From a checkpoint of a small contrastive audio-text model.
Model: 30.5M parameters, encoder arch transformer, encoder norm rmsnorm, encoder activation geglu, encoder moe top_k, encoder width 320, text encoder width 256, text encoder norm rmsnorm, text encoder activation swiglu.
Training: muon at rate 0.0072, 3800 steps, batches of 128.
Rows from expert 1 of block 5 of the audio encoder, named by matrix and row number. Rows with one number belong to one neuron. Each number is 500 + 25 x the weight over its row's rms, rounded and kept within 0 to 999. All counts start at 0. Numbers have three digits each. After the name is the row's rms in percent of the matrix's.
# gate: expert gate (encoder.blocks.5.mlp.gate, 4x640x320), inputs 240-319
# up: expert up (encoder.blocks.5.mlp.up, 4x640x320), inputs 240-319
# down: expert down (encoder.blocks.5.mlp.down, 4x320x640, transposed), outputs 240-319
gate.421 091:512500500500488491500479500470467489500465554521520474509500516500547472500500508500516454500500467537500490484421488467471500500500461474500514490500500527529486497549526473471500494555453545504524500526509500518545454486473531516500466531
gate.422 092:508500514485459547535534475525539534465466557467500460490500456523500519521471533500531500534500490500527516562451469500521502556500500533500585508444507489500500518532500491565500517536513518492458494518515509535474499500495496556500493466
gate.423 095:481509466473487540495500500468502500513500500500450476522500505505543557518474500500500529500555490518472500552499498481500545500500500500540498475499522500491512500471500485492481500577471486538500500480472477511528500483497500535505494510
gate.424 105:508498500528500517500491487491535506510557445466511500503511510437482500515553453467507488500501500500500505484493500518500445475521517500503513489543531591500500533500476486500537552537494551488500480546500457500500510500500524510500492458
gate.425 103:461558526524503475507523486500500500497466535528485518571501491505446549500428453511506553500500500500496516468500500500500468602479511542474498498518535500561509566500445513546493492500500500500500500529500500505477500507500507500506500542
gate.426 092:487500480461518513499483492556491500482532470500531500468528500500515505518464509491500527453497552500500523519531473456466492478500500542548461518521514500485513494501548513473503500506493515502445522471484504490451509506469536484489529472
gate.427 099:492475500500533531522490500505504500477500517526489515500500531500500564540483500532496500495452475535475521502500516500532500529513481552530580478507464494500500510500500467462538500523450500470430492521500497512556536500448500500500498542
gate.428 096:500500484454515512550504476480500500500493516518523489512500457509494498545509502543500459496504518495409500491483522512465533500473445513491500500449500500491500491511500541486451500489446486478523500436487531500464500566500550501443500514
gate.429 094:485500546492500471481543514500481433506453500463446500496532455500448500481484487500520427525500500500486518440525522495435452500500447500477480467481517552500522500500507500522565500508500493536468500500453479517490508506500500500500540500
gate.430 098:500469498500424500500500478500470469457526520482529482500500450513492468500502497500500484517436471500493500500491499489517483500500519477500529460469500473539453458520496517470560500555477514500500509515474438500440500448440454500506500502
gate.431 092:528470500518514508517514475511553554458458500500500483500508527461500500500500500457499500500500500500509513499495537461434474504500568459449436500473569493500464534512496541500511540495507511476493500500518481498500500500500500500480500494
gate.432 101:499512500500527485510551511517496502514480493469500500532451500526496500500500524540470471500507463464536461535500500531516523491500500509464500468547542518548500500502511550500473551506530508469481500500500500495454553459514534500500512480
gate.433 105:500521502494500526474477498485527535495518500528538500524464544500508500483451481555469500528505500523500524500500500484491537505512500481500489564525500530500437470500488498452420500494500500506473503474477500480500480500500495500489500464
gate.434 092:500535459485482500500500523515511449500538505487500500419500500510486424560506500504500500458519500521485496512500534500500500450499526480500426497509493500500487500486500449486500500500500473500453500500471521479464500500533500500505497539
gate.435 099:500500556560500554462500500486535505499514500474500500524500507522509507500512548542490549510543461479459517509500463509457499525500480500483500525500537558500529485500489500500510514492532500500500529500500500520476500494494515500496500514
gate.436 095:500529500487500453500482500500502427500564547504500477456500484479486473525495500489551500487500528500493547484543500482512524518500489422489500500500447500489466500487414483516500500500500549483500494500513562554497500565500516500485521538
gate.437 104:500491500486486509500500530500500534517525493449529447500500500517500506524467444463500500503491516489529423519500474526500525500474502457500500552534506497508500490467490471480500500548500500513490500500487583500495500500500460580500496500
gate.438 099:518455500512504510508526500489552500500500521528543516500500500500500500437496481500491478531468480500471474518482477505509500500499542500500500500487554525513548478497500499559500467500488495525500483509500500488533500500500500501497500500
gate.439 093:500500500505500500479500483460524476520498515462500500521470484545500500473527500500544500500549500485499500512500495528519513523507500501471510500500479541524516475500500516500497489473514526518490518486475511525501496500552500552481490500
gate.440 103:500500500528509500494500536535511511500533448455500486504512500483450528500503500504533500468518485537518500515479478500482500491519477520494552559528500457511500496500507500524500509530500506478514474438485502453493500486500485476500462500
gate.441 100:451483509500500487500419464542521425503500511529548500478509492541500533526540500500500500506500466500500500553458538533500500536523511500450518485500500503494491562483440513500500483464532477477480485484531498500492503423449500519500505484
gate.442 097:500500500508500495498475537500549447474536500501519480500563500463500518525526500510534500492514473500500500510500528500452484472476419511458500464534496499475500439502510549500496507489445500500532492534550500507477500455516533518540500504
gate.443 108:529544520466477500570479455509500512487506526506521502497501553500523500500440498535515528482500509450484464500471500514500463505533500525499465500482500474500500500500461491531530461500511500467500517504553498510500517520500500511499554511
gate.444 098:531516496478489500456480487500478484454516500468487502500474482511484448500528439512501469536494518498493518501510526461550500495526520534500500464539506500500500480500500487562540442522545537499524519500500500534500465500500476497459542496
gate.445 097:473403458518500500500538504500500478464489492500487531500500500512503490511500510488500533500442500500500557478500482541532508500499469500497542500478500500511506500487500470502500500514500463474497484479506508465517500500500491467488448500
gate.446 103:500458500510482478491446530470510519466489483455493500514514479500472500471535500546482500500500476465500447500518504524501495500534500552464500500519500487518500477475490502509471500588496519458463500500500491526482500452487465500493500524
gate.447 092:499500500527489529434503516512500500500500515471500500517500489500500493521475459584452500488501501557500519540531513484499500500465500500500513500529444500492503485552495501513478500500500458525509500500500489526515525500480482500479505500
gate.448 099:468564516485447500500500500502469531500570496523514516500475503513480500510466486480506500500565498529540500500484491500475525512500500484500500503500500455500500546490500533513484600513545500485511540500500515500508500465500500500513500525
gate.449 089:495500500475503509500512429500486515500487498511500500500500500500495495500500579527500450478486502536464538561500531482500499486506451476472514500501500502500501500500482546500500471491479532500515464480479500495538486426522500509467500500
gate.450 096:544504500500500500500472481500537464529493488500498500500500511530475517505518500500511476541528470500500521500496527500483500500514491500500516487562500490500504566554533514500459515505538526468497500500509500550500500526500500536525494500
gate.451 095:500416515488524448481521478502500472500500500500500470500499431470461500500500509498499500497500500494482512500500500442500500485501500500476493472500509500468500500539500506539500500516465500472500500500500520473500500500490489500500508568
gate.452 107:478511516531505505496461500529483484508498525500498478500478499585486503505509500500500500538473494480500461412475515500427511538500487510500453530500503502436538500489500500548478531463503500500500482532483482500473473500529459446500500493
gate.453 105:500500485532514514477488500559482512500510500500474502500502518554500500500586500493456495483508500471538500500489496500496500500482522488509507500551466500466500522553500500479500441503523498501477428500519500500500576500492500500474474470
gate.454 095:452518552498509536500479479501518518515468469500460503500525489485513524483500481500460507555531506438547500509482513473521498500511500541464456500452500488488518500486500500506469519536491501500500500509486500444500464438488500500500506534
gate.455 093:498455500500503500484493488504550500498502500477503524515502500500500500500491538495520520484500487507543427514500500493519516517446501554500507468529517481562500500528468567500500534533513482505530454459469500499529532539478496500500542526
gate.456 092:517483500461492497516569458500500513500496497500500496456501500505514538499488500520500504475474452478500531525500500475522500420481535558501479500498492500500500501500517541565494499522488488529524486500460500500493533545500500476514500500
gate.457 103:500456500500571500469500500423500500491497499500506500484499500500500538500492514500536536537490500503517498500534526460555468541489500498524507524475500500508500501497500500485517500491465500488500517497493549483523500500500500495512518488
gate.458 097:534494538559500520472506464509529491473489467492552503500497532477516477500483500479538521500486500470483500500500497488552547470463500495471500514492500516493487500510493500556545521520511496501572500552498450497500500500500494539461471481
gate.459 099:466503512508517474507500496502495518512515509500466470523500499500533474531525526513496469513500544500502503500522512542475481500566512515495497539482460477500500489490496500522500500488508498516500500502514470469500520500482482517476500500
gate.460 100:500483493500511481499581458487476500489466500500500536476464496463461493500454500476500542500455500490568500505493500504500500500500515494471446505491500507549500476485491490534441482500500484500481510493576500484510576482499500476500492528
gate.461 108:500500500500500500556521534500486542474518500489500593500529419480451500522498509541534500504524500431473511475496486500453487500513536493448500500469518506493481500515508505468515496459499500500510538532426499529472542500500500500496518499
gate.462 089:500500508523500491421488474500500494500557570500507512484500489553490504500457534500500452493466440500530383462486520544468478500516500500500486492500534500499500488566500500487500493470500500543486489519515500528448480500500510500500519500
gate.463 109:469489513512500500500519500535500500509489470508487503502461520533500510507469494500483520473500500500548500478449415498528500452500537517500533498500534460483539511478485500479482481515465541484494544433514465509540442530529500494500500502
gate.464 094:500520498500518534483571500540475500491500520500501498444528481527500536537467500486501508494500572580460540500500521478472500494479548500443500477500500500500500461500500534452500500500500500517465510502494542503500515460500500500527513500
gate.465 103:503500500499511488532557500530462500500492500514500500498500504498548511500499471524500470500532500540525527556490500492515554484508509500492460491500500524467535532510510500505500497495500481500511500487446500519478500501420533502472473518
gate.466 094:500509500486500502500521500496508482507466522508500532500500432481471531521500510500497475455473514492477491526453434484500446500500474536500475525500500521484476522500500500475500500492519500500457464442486500568520500423448499455518502500
gate.467 101:458508500507489487513444512503519501500527500475465500487454500477584513534519566472530513515482508492500487530456496528500459500469500500487486506462486515500500500440500500494523493479515518556500527500542528500495481501500500463461499509
gate.468 110:528523499513427530500500455500491516500541515547500500493500513482517480500542500526480492476471500537500505458483500500501500500533501535466513500442506488466465500476500466500515534500500500581500500527500500466496465500500467500499474462
gate.469 096:532500480506515505500502523491500500500477462527500507537511530500574500480500454500495487500500521500493521500472530495517480504500500500478498434500500530544500502454450555500468504500604500525514477438519486500462500496541524500518491500
gate.470 093:470564458488500470500433511501500498500506500508500500484500500500500513500500455470509434500527432522442462507500461496515534508488451550522500520493500493451501477520508500523525469500519495500500500500500500478514524477487504560468485465
gate.471 108:500500471504500529517576441493519500523497489515500480500497500480500500510478500495500506462516471521478462527498527484500500498500491500508495520500500545466500501500450500450459507516538500507532505544500498520448500491500539562500500500
gate.472 099:440552439500487500500524500500522531500470543532500500461524500500450510506489428532481500516500500521527521548435502484537500480528500538521483507500470491500483484500545511511516500500489500500526500500500538500480500523500533510462494558
gate.473 093:500486490500500520439500500484489513540497500487522547500484469556492500531473530518516503500545500504505482500500500566500536559500501456535456476500467511458519500512500500513518510456509505500500487468505533500495521500524512500506547500
up.421 101:468506456482480495502487463550484483516500500486500499486500504509458541504500500494500500481460500500500509498505500528547489518500500500498500514533531483500500503550441500452501500501479542480500500500436539483521511500500491504453488497
up.422 102:471501526488500514501500559477483510487523500527495500500507500500502474500569495500500492517509502508472472489500500497500479536477518511500500518528536446460563500503482536437488547533528489500500465500486494482502515495586555508500487500
up.423 097:481479533413494454503506443508424489471501500500500500500499500500500500520509535469557508500510435500430475515510495510457500549488500483485493459573500500519545519495485500500500500483443492507453500508518500487500526500494508509500444484
up.424 094:511543532516500496491500530517484552485604507450500500500500526500483500543500472523500500478500500520483500469516457500500517468500515465488500509475495446500442480500504510475522481534484550500483458542518528504460500500500500500500490500
up.425 108:498498440476481518572506458498502489500485467457500537537507531494488500484447518491500550484463500483456500483500489500439550538570500488500471466500487500487554500544500503544491500493500450500500459500485477506513494500500478546500500511
up.426 106:500448500569494465497491536479510486513531500591500500500503509507500493492463518547505500504500480488543500497500500522515500520564508581500506476464508518482458501536469516460456511526500471535481500513470489500476515538500430500485492546
up.427 092:537506483500516470480500563483528419468527500544489500506478500504500472451530503584500528500521500500493470538462541510470500500490476511500459500500489516500490500500500500506466500479495500494500500546454492500444525508501541473474500500
up.428 100:557517493517520522489492533497500527504490512462494500549471500548499544465475498500474430462500503503536500499516448501513473528500486509485500506500500500469507500500493521500493446537518487452500500500515500486490500500493500500519520451
up.429 103:546458447479495500531500500531500459500526518475417525508544470572483502500534509507475500500506500505500469500499500459500479488495496495517471505572500500500500479500497500459489500500500459477553482500512514537515473543489485500491500500
up.430 103:494476447500553517480500460500500500500500531522500488500500510483486500476496533513500524500519498502490500496519537470443535475500459465520494524547549514500484454472519481508478522500485500500469562500492500496500563500551532534500500447
up.431 091:534500500451523555480524489500486488500532570528496500500510506500500500494500500469470467492438500522486500500453500427482500481529534487481545532488536546499488540504509500529446548487534486500500500506500510500474500483461490500500500503
up.432 107:500500504500550502536546500510500500503463500500545500520486536534483482471470493481568494500500530500500548498534500484466450500443481468500524454575500500525500500496500500500503500483500525527540481500492522497498500500473500476499514503
up.433 101:502490504500488500500549562489507472471500476539500500489467521476472500476520471500478500449480450548500501500500510524500488526500490484491486475508472542502500535500514500495501488456500487499497443493503532527424500500500514507477518464
up.434 103:467500538500500482500444502500473494500500533457488500494526500500540512514500497500499533495511479500500526500464521544497500543500515479558476471507485505527500462500497480543503500460508514503450515515500500465520524458500513500528561500
up.435 106:552489483500493500500542487468509486507500517493533557500508500487490504472486500506505449500504531505534462482491456494524535496519475467500529500524509491500500483500522500500444475478537502485511548500540568500513537565473500509500537494
up.436 100:492513477471504489529523500498484456500511500507500498501533513477546502535487499461489500470500500500547500513500501500572500500527488507502550500516454500481521500502494474514500532483551514500513500500468542500500500517436537452490500494
up.437 098:511500544492465496500505521500500500500468501522491530500500526494500514448475487520500520485501486498484500500515500433455482500512506532500539499492450487472517500402478466498504500450500443500503485465518458446500500514523473487493500500
up.438 105:500471475511538500557482500500500446508542494432500500500511488474500461539494500485489529522448494500500459490513500454482500500457520500460514465527500541485546461500497505473483507500467525506550558500544575476539448511542500500525550512
up.439 096:475544490461479456500500492500500434505523506524518500500500518463486500500480473500501500539500507490500500500535529500506519500500517486465454500476498548469498506500500507506478485445520528500500500479511515507500511505505500500500489500
up.440 095:465491506500500519524500529500551558478478500486509483500500468500495492473501513500500503489474467519500500512469459500500552462498523432559500519542490519500459445521500500499477489516500481485530530514496500474500475514500500478514500484
up.441 096:500504473500463496500500500472500537514498489500490433500551500500489471471502479500554459498452477495487500464498529500458526513500500465461462453511477503493541522464493507472500510500516500500505493489500505500511582550550478494488474591
up.442 101:500500456462500505508463501519500508490499514488539500500504500500509500514453477500514476500500471514488493500458500534540495470520500461500452460500546485479527480500500481476522500525524481545471494493457500479523514505500500516539509500
up.443 100:468500500567500534503463500500458466500467491549500511478481511500510500500476479512445500500500464471500500479490500542500487555514535500445503495556532524500500508535499535484500522500478537500541496522486474481500500500526443500507521549
up.444 105:500513500500512500506500489488499502510518523494500447500478500500500476500500445501507499466512509466500487498500515500528485505509500447512495467500543555575500468500470534439494475448485479511436528500511510476488514471520466498483500499
up.445 103:486496517544547534548526500467456488500540512536517479515580527472533500552515500548491500465492500537504529469500473482501512500469500500481511500500483479441487475536500500500500500480500551468565437465482500478500500527500500498512449531
up.446 097:500491471514500516473524500483514487500500500562500526490500500500478514551503463531509504535444515500525550500500465460500494487512542500500455527466510500500495519501461425485500500508500486487500500478500500493503479500489541536543500443
up.447 106:462540478505500500531509493497480445477475500498476503483500475546533521530472511500495500500414527520514500500532481492468562500439500498560500493460492500504500497500519513492480500500500500532500526500500487500500505485450502500491505554
up.448 088:500498479500500506541506500532506500500500500547436500491500511472560532535487508482517500458500500511448500490500515499518521549500536492478516500500523559485507518517485523500500500500500495520477500500526491500474472500500500463500449472
up.449 099:490531499470513500500530460500500496475531500501491472502498496500500526500500500500500470493500538493498500500479500512545469493500504432500477516476513500500500500500506562489546472506490500500484488500459472454502534581493537457500491500
up.450 104:500500461484478559492500506488510500460488500471540542502500500437491484483551500537498544520500489500468501500453507493454490500500503500500518464465531500489476500493485500564493458474464513486500462500500517470500500477502479527500455480
up.451 102:495507500491478502467525507500543461500500500536550500500500500500540494471553510513500489487514500494476558539477478500500458548490539481539500500466491470500566500552480512500500504424500483430512530481511500500475444500479505500528518469
up.452 094:492513500501492500436538475500500512525515523440516483517500502542500500524464491471500519533525475500492512500497473500524500500547461558478499520483506505473527515520535552532515500507504500437463507516445527505494476504500500500435500500
up.453 097:485500500500458446545489473500611456500496463501481498523474500503480533530517518519500525580487496500500532511477500477500494517472509463500570500503534466515501497508500500500460500535500519497500500484500486469498500509465510514464505460
up.454 104:586500523508447483500500500527520492513442542500500502491480472487500479517479498500530519492494500551513455458526530521530500500500464511537489521482519536500461479453528494474520500500500467496500500467500486508502521500509536500468500507
up.455 090:490489442485484476438442488506541455501505515500500460516480500529481537473515433505500474470500512468500496500501492519507466501500507516500489500524509500500474500531513472472434511500466528500493500500486470500546510501497485480503498520
up.456 091:500461500525459496532490500500500508500473498583518548515494423519520466500463457511500500543500516500500526519473496532500500442500500500500473487452483500536500530449500524496542541470523512520500500527489478512534500500573500519455500479
up.457 086:500505484545500544511531490546483500500445525500477500487509491499500505504500534500517443481502500500507542480500527500500536514475450500527500500457501469434553508507518500500500509464531514486513508500465520492526500500513500500500484563
up.458 111:531439487500488526493522502521443500512545401500479500500515500498476559510442472506500500541548477500454503528500490532460500537510456561473469500539487546484461500500500500462520574445500563500449464514500530500511500468537451500475482517
up.459 104:515529500417468500465490469500475500500500500483478500523520500489509508525500492521533498471449587453500500529517500534526483476500500509468500487500525450523549500500535538537500500486554550494500495500455503501488474502562564518500525515
up.460 093:462511500481500517498477500477492511533536500439463463484500467493500502500547508539545587500500500500500500543495473500468497500494552493500500502503500528500491496542499500531490500537500481500559544463491490546500500500419493500500500485
up.461 094:507511500500500488486489530500517547440500495514500500495519509492477472559561500509500515448512509528500526506509500500463500500463529523489556477501517459485453500497560499500511500439500500496542500514507458491506500553504533524500474501
up.462 104:506489508515460502488491556457478528500472483515483539500500500472500543500484455500504490500500500541508515558500489556497489571505500500516500535543512495528500522462471559517488546549500534459549521499489501486482481476496518550500464491
up.463 096:443500500500508478489469500467500470505508500528523500500516500500534470546500493500498502508517500499464517569555544500500532500513513528478474533448471470533500532429500442500500500500489500500470558470512467526503488500500554472528500500
up.464 106:500417500524444500483500499558511500503503500519478527472531489500500500525477479500531540455498500514530469558536540482500454524500500524500492545492480500500467523543492500500524471500418481536503473478500515485464509500500508500456472536
up.465 108:476505479450506532509545538495500500545500514440500500509500528449493500500513508542502490444500500500500518500464500553473546534478516500532500528500476500578461500457513549468472500503500500498529486500483512500500546475480500500527500537
up.466 095:478508541473518531500510500492509464453500535500520492500500459487488585504500510513431503500505551544500550500520566478481500530455474500500500500533505500500469510500500538510500499521470564500478507500517500533501554500500543513500509516
up.467 097:515500459500480530500504500500478500500487433549500471524443516517457526485478500500500563527500495485500500500500500500533500490502443482497542525508448517500435500465523510500531531500529449500478505491511503500500525508535500493500481500
up.468 100:500500500510500485535497508504526500503524508516472432478500500500500542525482492500500500500500500500500472458472500500502515507498469500480513498497467498515500480457490551484484472474461534508500500500545504505466496475502496500500455485
up.469 096:500478500508508536500500499486501472500500519500517500445537550446500513515500497438561500500486508516500515444506500472530500568500532497489519500453477468500500544483500535512500453500500500485500483500500518500500527492497488517478474500
up.470 100:500519500541469519556487498490500527532507498409500522529488481500473467547489500500531515541549489447500529518513492500485522543456517527471484496500487484512474488498443500464502435517500497521500512495485500535500508486500459511499485500
up.471 102:542499506500500583478445540487500511463557524470500551520497500488517466500500472512500510500491504500511500471500514458481463500500502508471449491500562503500500500474500481501529537500523514496504473474481469504500478537488500474485493421
up.472 099:528516481483498500533483469440496516469500478558500461479500500475484500475516497538502500508522490500500496436505513473495512500519480463502508500478500531500505535526480469549473515500500489493518534500470451500500501545499509509495509492
up.473 099:556500495500514515519478489538466500474500447440505478490502500534561501434500500500500547506494494512500535500505545500503476500500525500480500500455500500500500500479505500504520503500499500538475521511509515493500500567500500527462482463
down.421 099:548506537500497447500532482507497465486483506475456473520500526506500535506497517494543563503550461521518500453534458497500500509492500482477500500531527480486514526500490500500486500500466426500547439500465528500505503507542507569497476504
down.422 098:484442499500500492500448509473452457500507497476530497505500485491493517498511500514529498500445500476522532500514571500484475497503523524511492507489500500505556504514500498500543449500474543501491520477468500435472485491529491500485441542
down.423 101:522500520511498497500500556500512512541488521492500469456453506513564524500503544498492514500523417518500521500473523517510461500430544500494460431500526524521500500500479494510523470500465505519445529500493521500458547452505488500492500551
down.424 101:488486474500479525500523500541505493518485500466500512521513500500500510523521464490497516513500490500500500500482500458517500500524493548500534532551464500497497507485481500500500483500477522500580550504535500487518500500531503500501525493
down.425 100:495500500445475500527500507500451500500500531483485471500500487518544513522500482500500500500472457440500486512500522500518491500500525497490512500468495490532500506451482500499514492500519538500531574500500500495500500571511509500516515500
down.426 095:500498469504473491500537500502416491501505516492507508500516460500500509500500524500501531494540500485500500503500500498449500491500506487509500511427495481500530471502479472500486500500517549483507516461477455500486500499500519500500500484
down.427 102:514537480500508491500500500500535500490485500500500511571500503496521483498500488500500544527500481579496535492500476504515513471441484482500494500438467497490499500482550441500485517500518548505522456491500500500468500450492503500474456469
down.428 095:530500449490530500555500483496505492476465500498500481481500529516559516541484494501502500518512500518484505500489465513490494490449489491500493500500477486518500500455476568471500474500500487500461512500507500454465465546487504500475500505
down.429 103:458506495471466479532488497496500500507591537523578465500500500509517521500500477500484502482529464518463536500433483490487481501483500517500487429500481498459552500500492500500500504478460508500437520471484516509500470500482531492500500500
down.430 102:469500498463517502494513500515500500488465500515505435495512505497500495495512500500500500526500507500500483500500500467517500517500466500479572500429503489462562526504500513503525500452503496486523503552493479500471502528446500566523500500
down.431 101:523563499496502529487500507525499476500474500496469500500512492470500470490500500479500500515474512527487455500517500512475484497435478513500488500510469511564500505530487500488508461490520481500505527500525500500500500494500484493459519500
down.432 117:500465493492520500459519472561526502531511482478486496500488529500468441500508523435547506479500530500487495500550561519500500468502496539468500500480540448500458516554500481466533541514517451469521500503461461494525458499502503512433490508
down.433 092:495500507537492530500512500529500469500500495506500525507487519500505502500503516461509533491479518577447511531526521485564500501481500504509500502461489479501500500458515500443492489466507500500432500410500500501471500500500494471500500466
down.434 102:535513537529500500495500499500500509513464465456454489477505500488464521500500500500529544500496478459522493512495522519500500500558500508479515555500470457519466510490492511485451500500500500441500531500500500500512517551547503506500500500
down.435 099:500479525500500512572573515500534500496500500500461532450500487500500466495500455500487500500502584537490516500461472556500509492453482484524561500468500557492500517486500500450477500500512515500494466500556527567513500456489472494503500515
down.436 097:500500462482498493497492499528500500465525479452497556500500461528505500507500590508498500500483465488535522512494500500500509557500536525500529525528500519485482473506456500500500518489476470500500472529500517448482500450500503500485496500
down.437 099:482545510474500506500471554500533480526495500514500518498502542542500505500526500513561500500539512548506473508500491471500507500500500516508555538517500477488500564465500500537441523491513461500478500551475469472500534500500497500520500511
down.438 096:543471478444488529500447482500500487534467474460429478500500519532494498551534492467500485525500504500500477476523492500500500532500502539475506500500565504525452487496519489480474464500500500544479500469500529500529516500518522498512505500
down.439 108:524526551534570467464487489466507500500519482500500524503500500452492471456479471523500449465485498503460501542502447500518409549500500500498514495499511470506491461483526495500517500502538500500500471500507500493500540450500525497500487500
down.440 094:500500496509493500545478485499522470482457544509546500508455523500491528468500503500468463525509500510500512500500545464475510527500500496500500500494481481529500514446482509473520424487467500522478500506469500528445500500500500479474466500
down.441 094:498500447500508500530450447484526512500500491496501503481479500517501543541500433489506500469500526500500476500463500498500513453547500500461519500500458513452503529503523500500500500470549509500466496500488500496496510500493531495526500523
down.442 108:500500500504500551526502505548503529484500503492491504482465486450469500503523528500499531518511500503486517505482463500500491500512538500464500493448436488476498540500484500468519533502488500483500496508507514478500496546500500500500500487
down.443 100:500500476442491491506500472492471504517533500444434475500549519602491500500500500500508500475488513500543500500551510500530506483477465496500500523500500500475500500529500465500501470486469443466500495529474500540452493464500543503521494500
down.444 100:500527479501425492500500478503470534467556480464500500501509488500537493495457533484523529500483477511500499436516486527476485491470516502531558502443500499501500505500537538500469500500562508494521530500519500486541529509508505500518500530
down.445 099:509500500495499522504500515500500500519478488536544516501530457507500511542500490494500500496462511541504470483500505500486497491503500500500478508500500500500500500470481549447446500505537500509529500500491532490536519500500500550485500428
down.446 096:470485499500525478437500490556532475501495500475477507504479503496500507470494545500525500519500500500493500500502418584454461500540515476500513491465500500506475458464500497553543514500500507500503481474451514518495457500500529509445475524
down.447 099:475521538553495500514527455500453477500514465500507476504448486554476509502551465552484524500537491500500504505469495459443498500534495500460474509500428500500470500500500488500511516537500500500500500500542479507495439475500459493500513513
down.448 094:519486530478558500500533500500495474483500504496474520520523574531434502523500509485500536500500493475514500536500478496517518498477502483459500500500485498486489500484500497500472568498503487458485480497500541451449500500501477557525500500
down.449 099:531510514486500471450485478433481500451449504483523524478466502509500499500500500516489548491463466535483462485481510500500483522508500500500521500490508500532480495465467500500532472458515531466489498515521500500544461494477500525452462501
down.450 103:514496500500521484520469441500524464512530508536466500500485518488500494477500500514488513500490504500529488467417503500515500500500479456500528509512521511527442528532489500459495501500500495454462489459491512504500456477501513510500517500
down.451 100:477500500489500482528500502525485500496552470568500499500524469464489473472500529518500477519500525433500500500500453500494486452509520506500501523472517500540500512552505500490491500530550476524547532494529527500500476551502500518557548524
down.452 098:500500518456535483500500487515500402500474497492446513500511531489534480530500508517500500511500470505532500501500510518509483500474522499501494478505508505500542500560476474463511500489470462503529498471500500449500498467512481522500438494
down.453 103:512493542479473502500428485484500500497445500500500513500483523437507500500500500500518524500503480548611500497473515500523511485494500516500520498546504552556504487485500509537500517526500500540540500500536557500503474500517505535486498498
down.454 104:536497528500537473533520455576462509500487523531500514500501504519496503516484500507500500503525499549526564545486500500500500513500455471476500515486475500511527500447500429498500500496496500462500476474500500428500500486523500556500485465
down.455 102:519520500469502517500484504481466500497500500498510485498538571482498494488500500465460451500500500472511468454502477500491525477537488500531535562506506478474491514500500500544500538500490469466486478500489486528490507459520498500532501478
down.456 094:541500527506522513497440500488476508527500487500468511479543488500500550575526504488500481484502469495500506530500494500520481526493558483500500484466500450500503524483500500480500500500510509437489555500462503500499500503507507486500500452
down.457 102:500530500473512500550525514496500541486458500500500454505487512471519451499500479553524501500527505510500500502518494516500489500500504476573504498518501465500525500509529485500500530521500500500501531447497504500500535520523500485495500512
down.458 099:500541472500500500503500491496449500549509425500556470488500500500528498502516508491488532523487481494497509500519498486488517488473530483500520517475576500473500474508487503500500520467500523543552500484472500500514489500500507521500545501
down.459 099:523504500500500500490473473466500481533500529495500493508508500554472521602479527491472506500524475500510513500500500502531496476489473483485539513500509529500500531554500500500524467500404547473475500500500515500526500522500500482500513513
down.460 098:489515475481507500493500500511500471500496531500500500501500500500500489492480460500490490515476526471546560522504523520500522476481455511500561450501452449472500500482503486506495500454452500540483500530500491500493503500478466511522532500
down.461 092:500500542510500521502499494501483500525531477539534495523500500500527509510500518461537545500489486531500504477503500498476518455515500478514495518572513518500472451500500487489539459558486496440502463500500507477500548488489500500456546500
down.462 095:506500523550489558515500525500491500463500500533539462513500521500480500500544495526503491543484500479500471529519442466500499503500500557532496526508500500475500462523500596505500484500500488482476500483500500500501500500488505461492501469
down.463 097:467489528487484501479484498489492531486505459587500471500535466500500500450500457543556504500489486510537491531457500500500500500411495508462497509500468524508500500500524500533500500500500445460478470475513500453514526500502476539476546500
down.464 103:500508473453500515504481430471500500463498520539467500454484494485500500455500538500500500487470500484518500494502500440516523496484468454516524507460500500552540489497548481516500500515504500500585500486500465518500540500500500529500472494
down.465 094:528461522480535500516500500450474467463522500480488513500519481508455500492518518523485500523468497507493500456500477517510483467485514508500476451500509515481500500517542509519497535511560501500498500500500510500500500500500474535500532507
down.466 093:488490525500543513526500500500500515500547494452497500506532500529500500500459479534500500500500464500469441500538500465500471499500485528500481549500500500496500534500500500536477500500488500500500500509444500471500500538500506485506485510
down.467 099:500523500514500500486500500462500500475500500501438501500508505500522467500510492473500465525532565500473566474444483500500464508482500500500502500500529500530533532491498485497500500547442441501478511511500481499503444506500480500455473495
down.468 103:500531500517468521521471455458491500500500500490500506494535514418428506500500504511500486486462507525500500500500500500500500497495500500500456414500500521545501512500488573472523460500489499500488500569492456500489504539500500500500499479
down.469 098:500511500500506533500460522499491500454500441496520456531500473536469477460489500500489515541525525453505526508528466519500500462518491532513472509487513511443508502569519493482500500500512524453478544525538528500522500471500493488445500478
down.470 104:503494469463522507500483477502500500500494446500517500500461512500522500477475500487467514508500515505500553558515473524500460496508500437500500481500516505489494505500514513494484469443544488523496424500500511500528514500500495451519500500
down.471 108:485526532519514507500467487500483501462436500500437464480507500514474500500461471500500500500444443518500553572460508467500500539523527466510500500513512496481443500497500496471500482481455485491535511481500467512488470540496425527463502456
down.472 105:520500482527500508482485443500514464467500477517530455488497509452528472500508493500453443500488437517475510500450504482500500500507481529500485493477513500532500497555512500477500510518481512479500500436503520515468500507474507467519472465
down.473 098:479498441468525474465554503528522500480532500481528532500478501500501500462508500455517492490500500500500500545456500500500467500529494500545477516500489500488480536500500566502500500484500465488456500513514512500463499492500498472520500524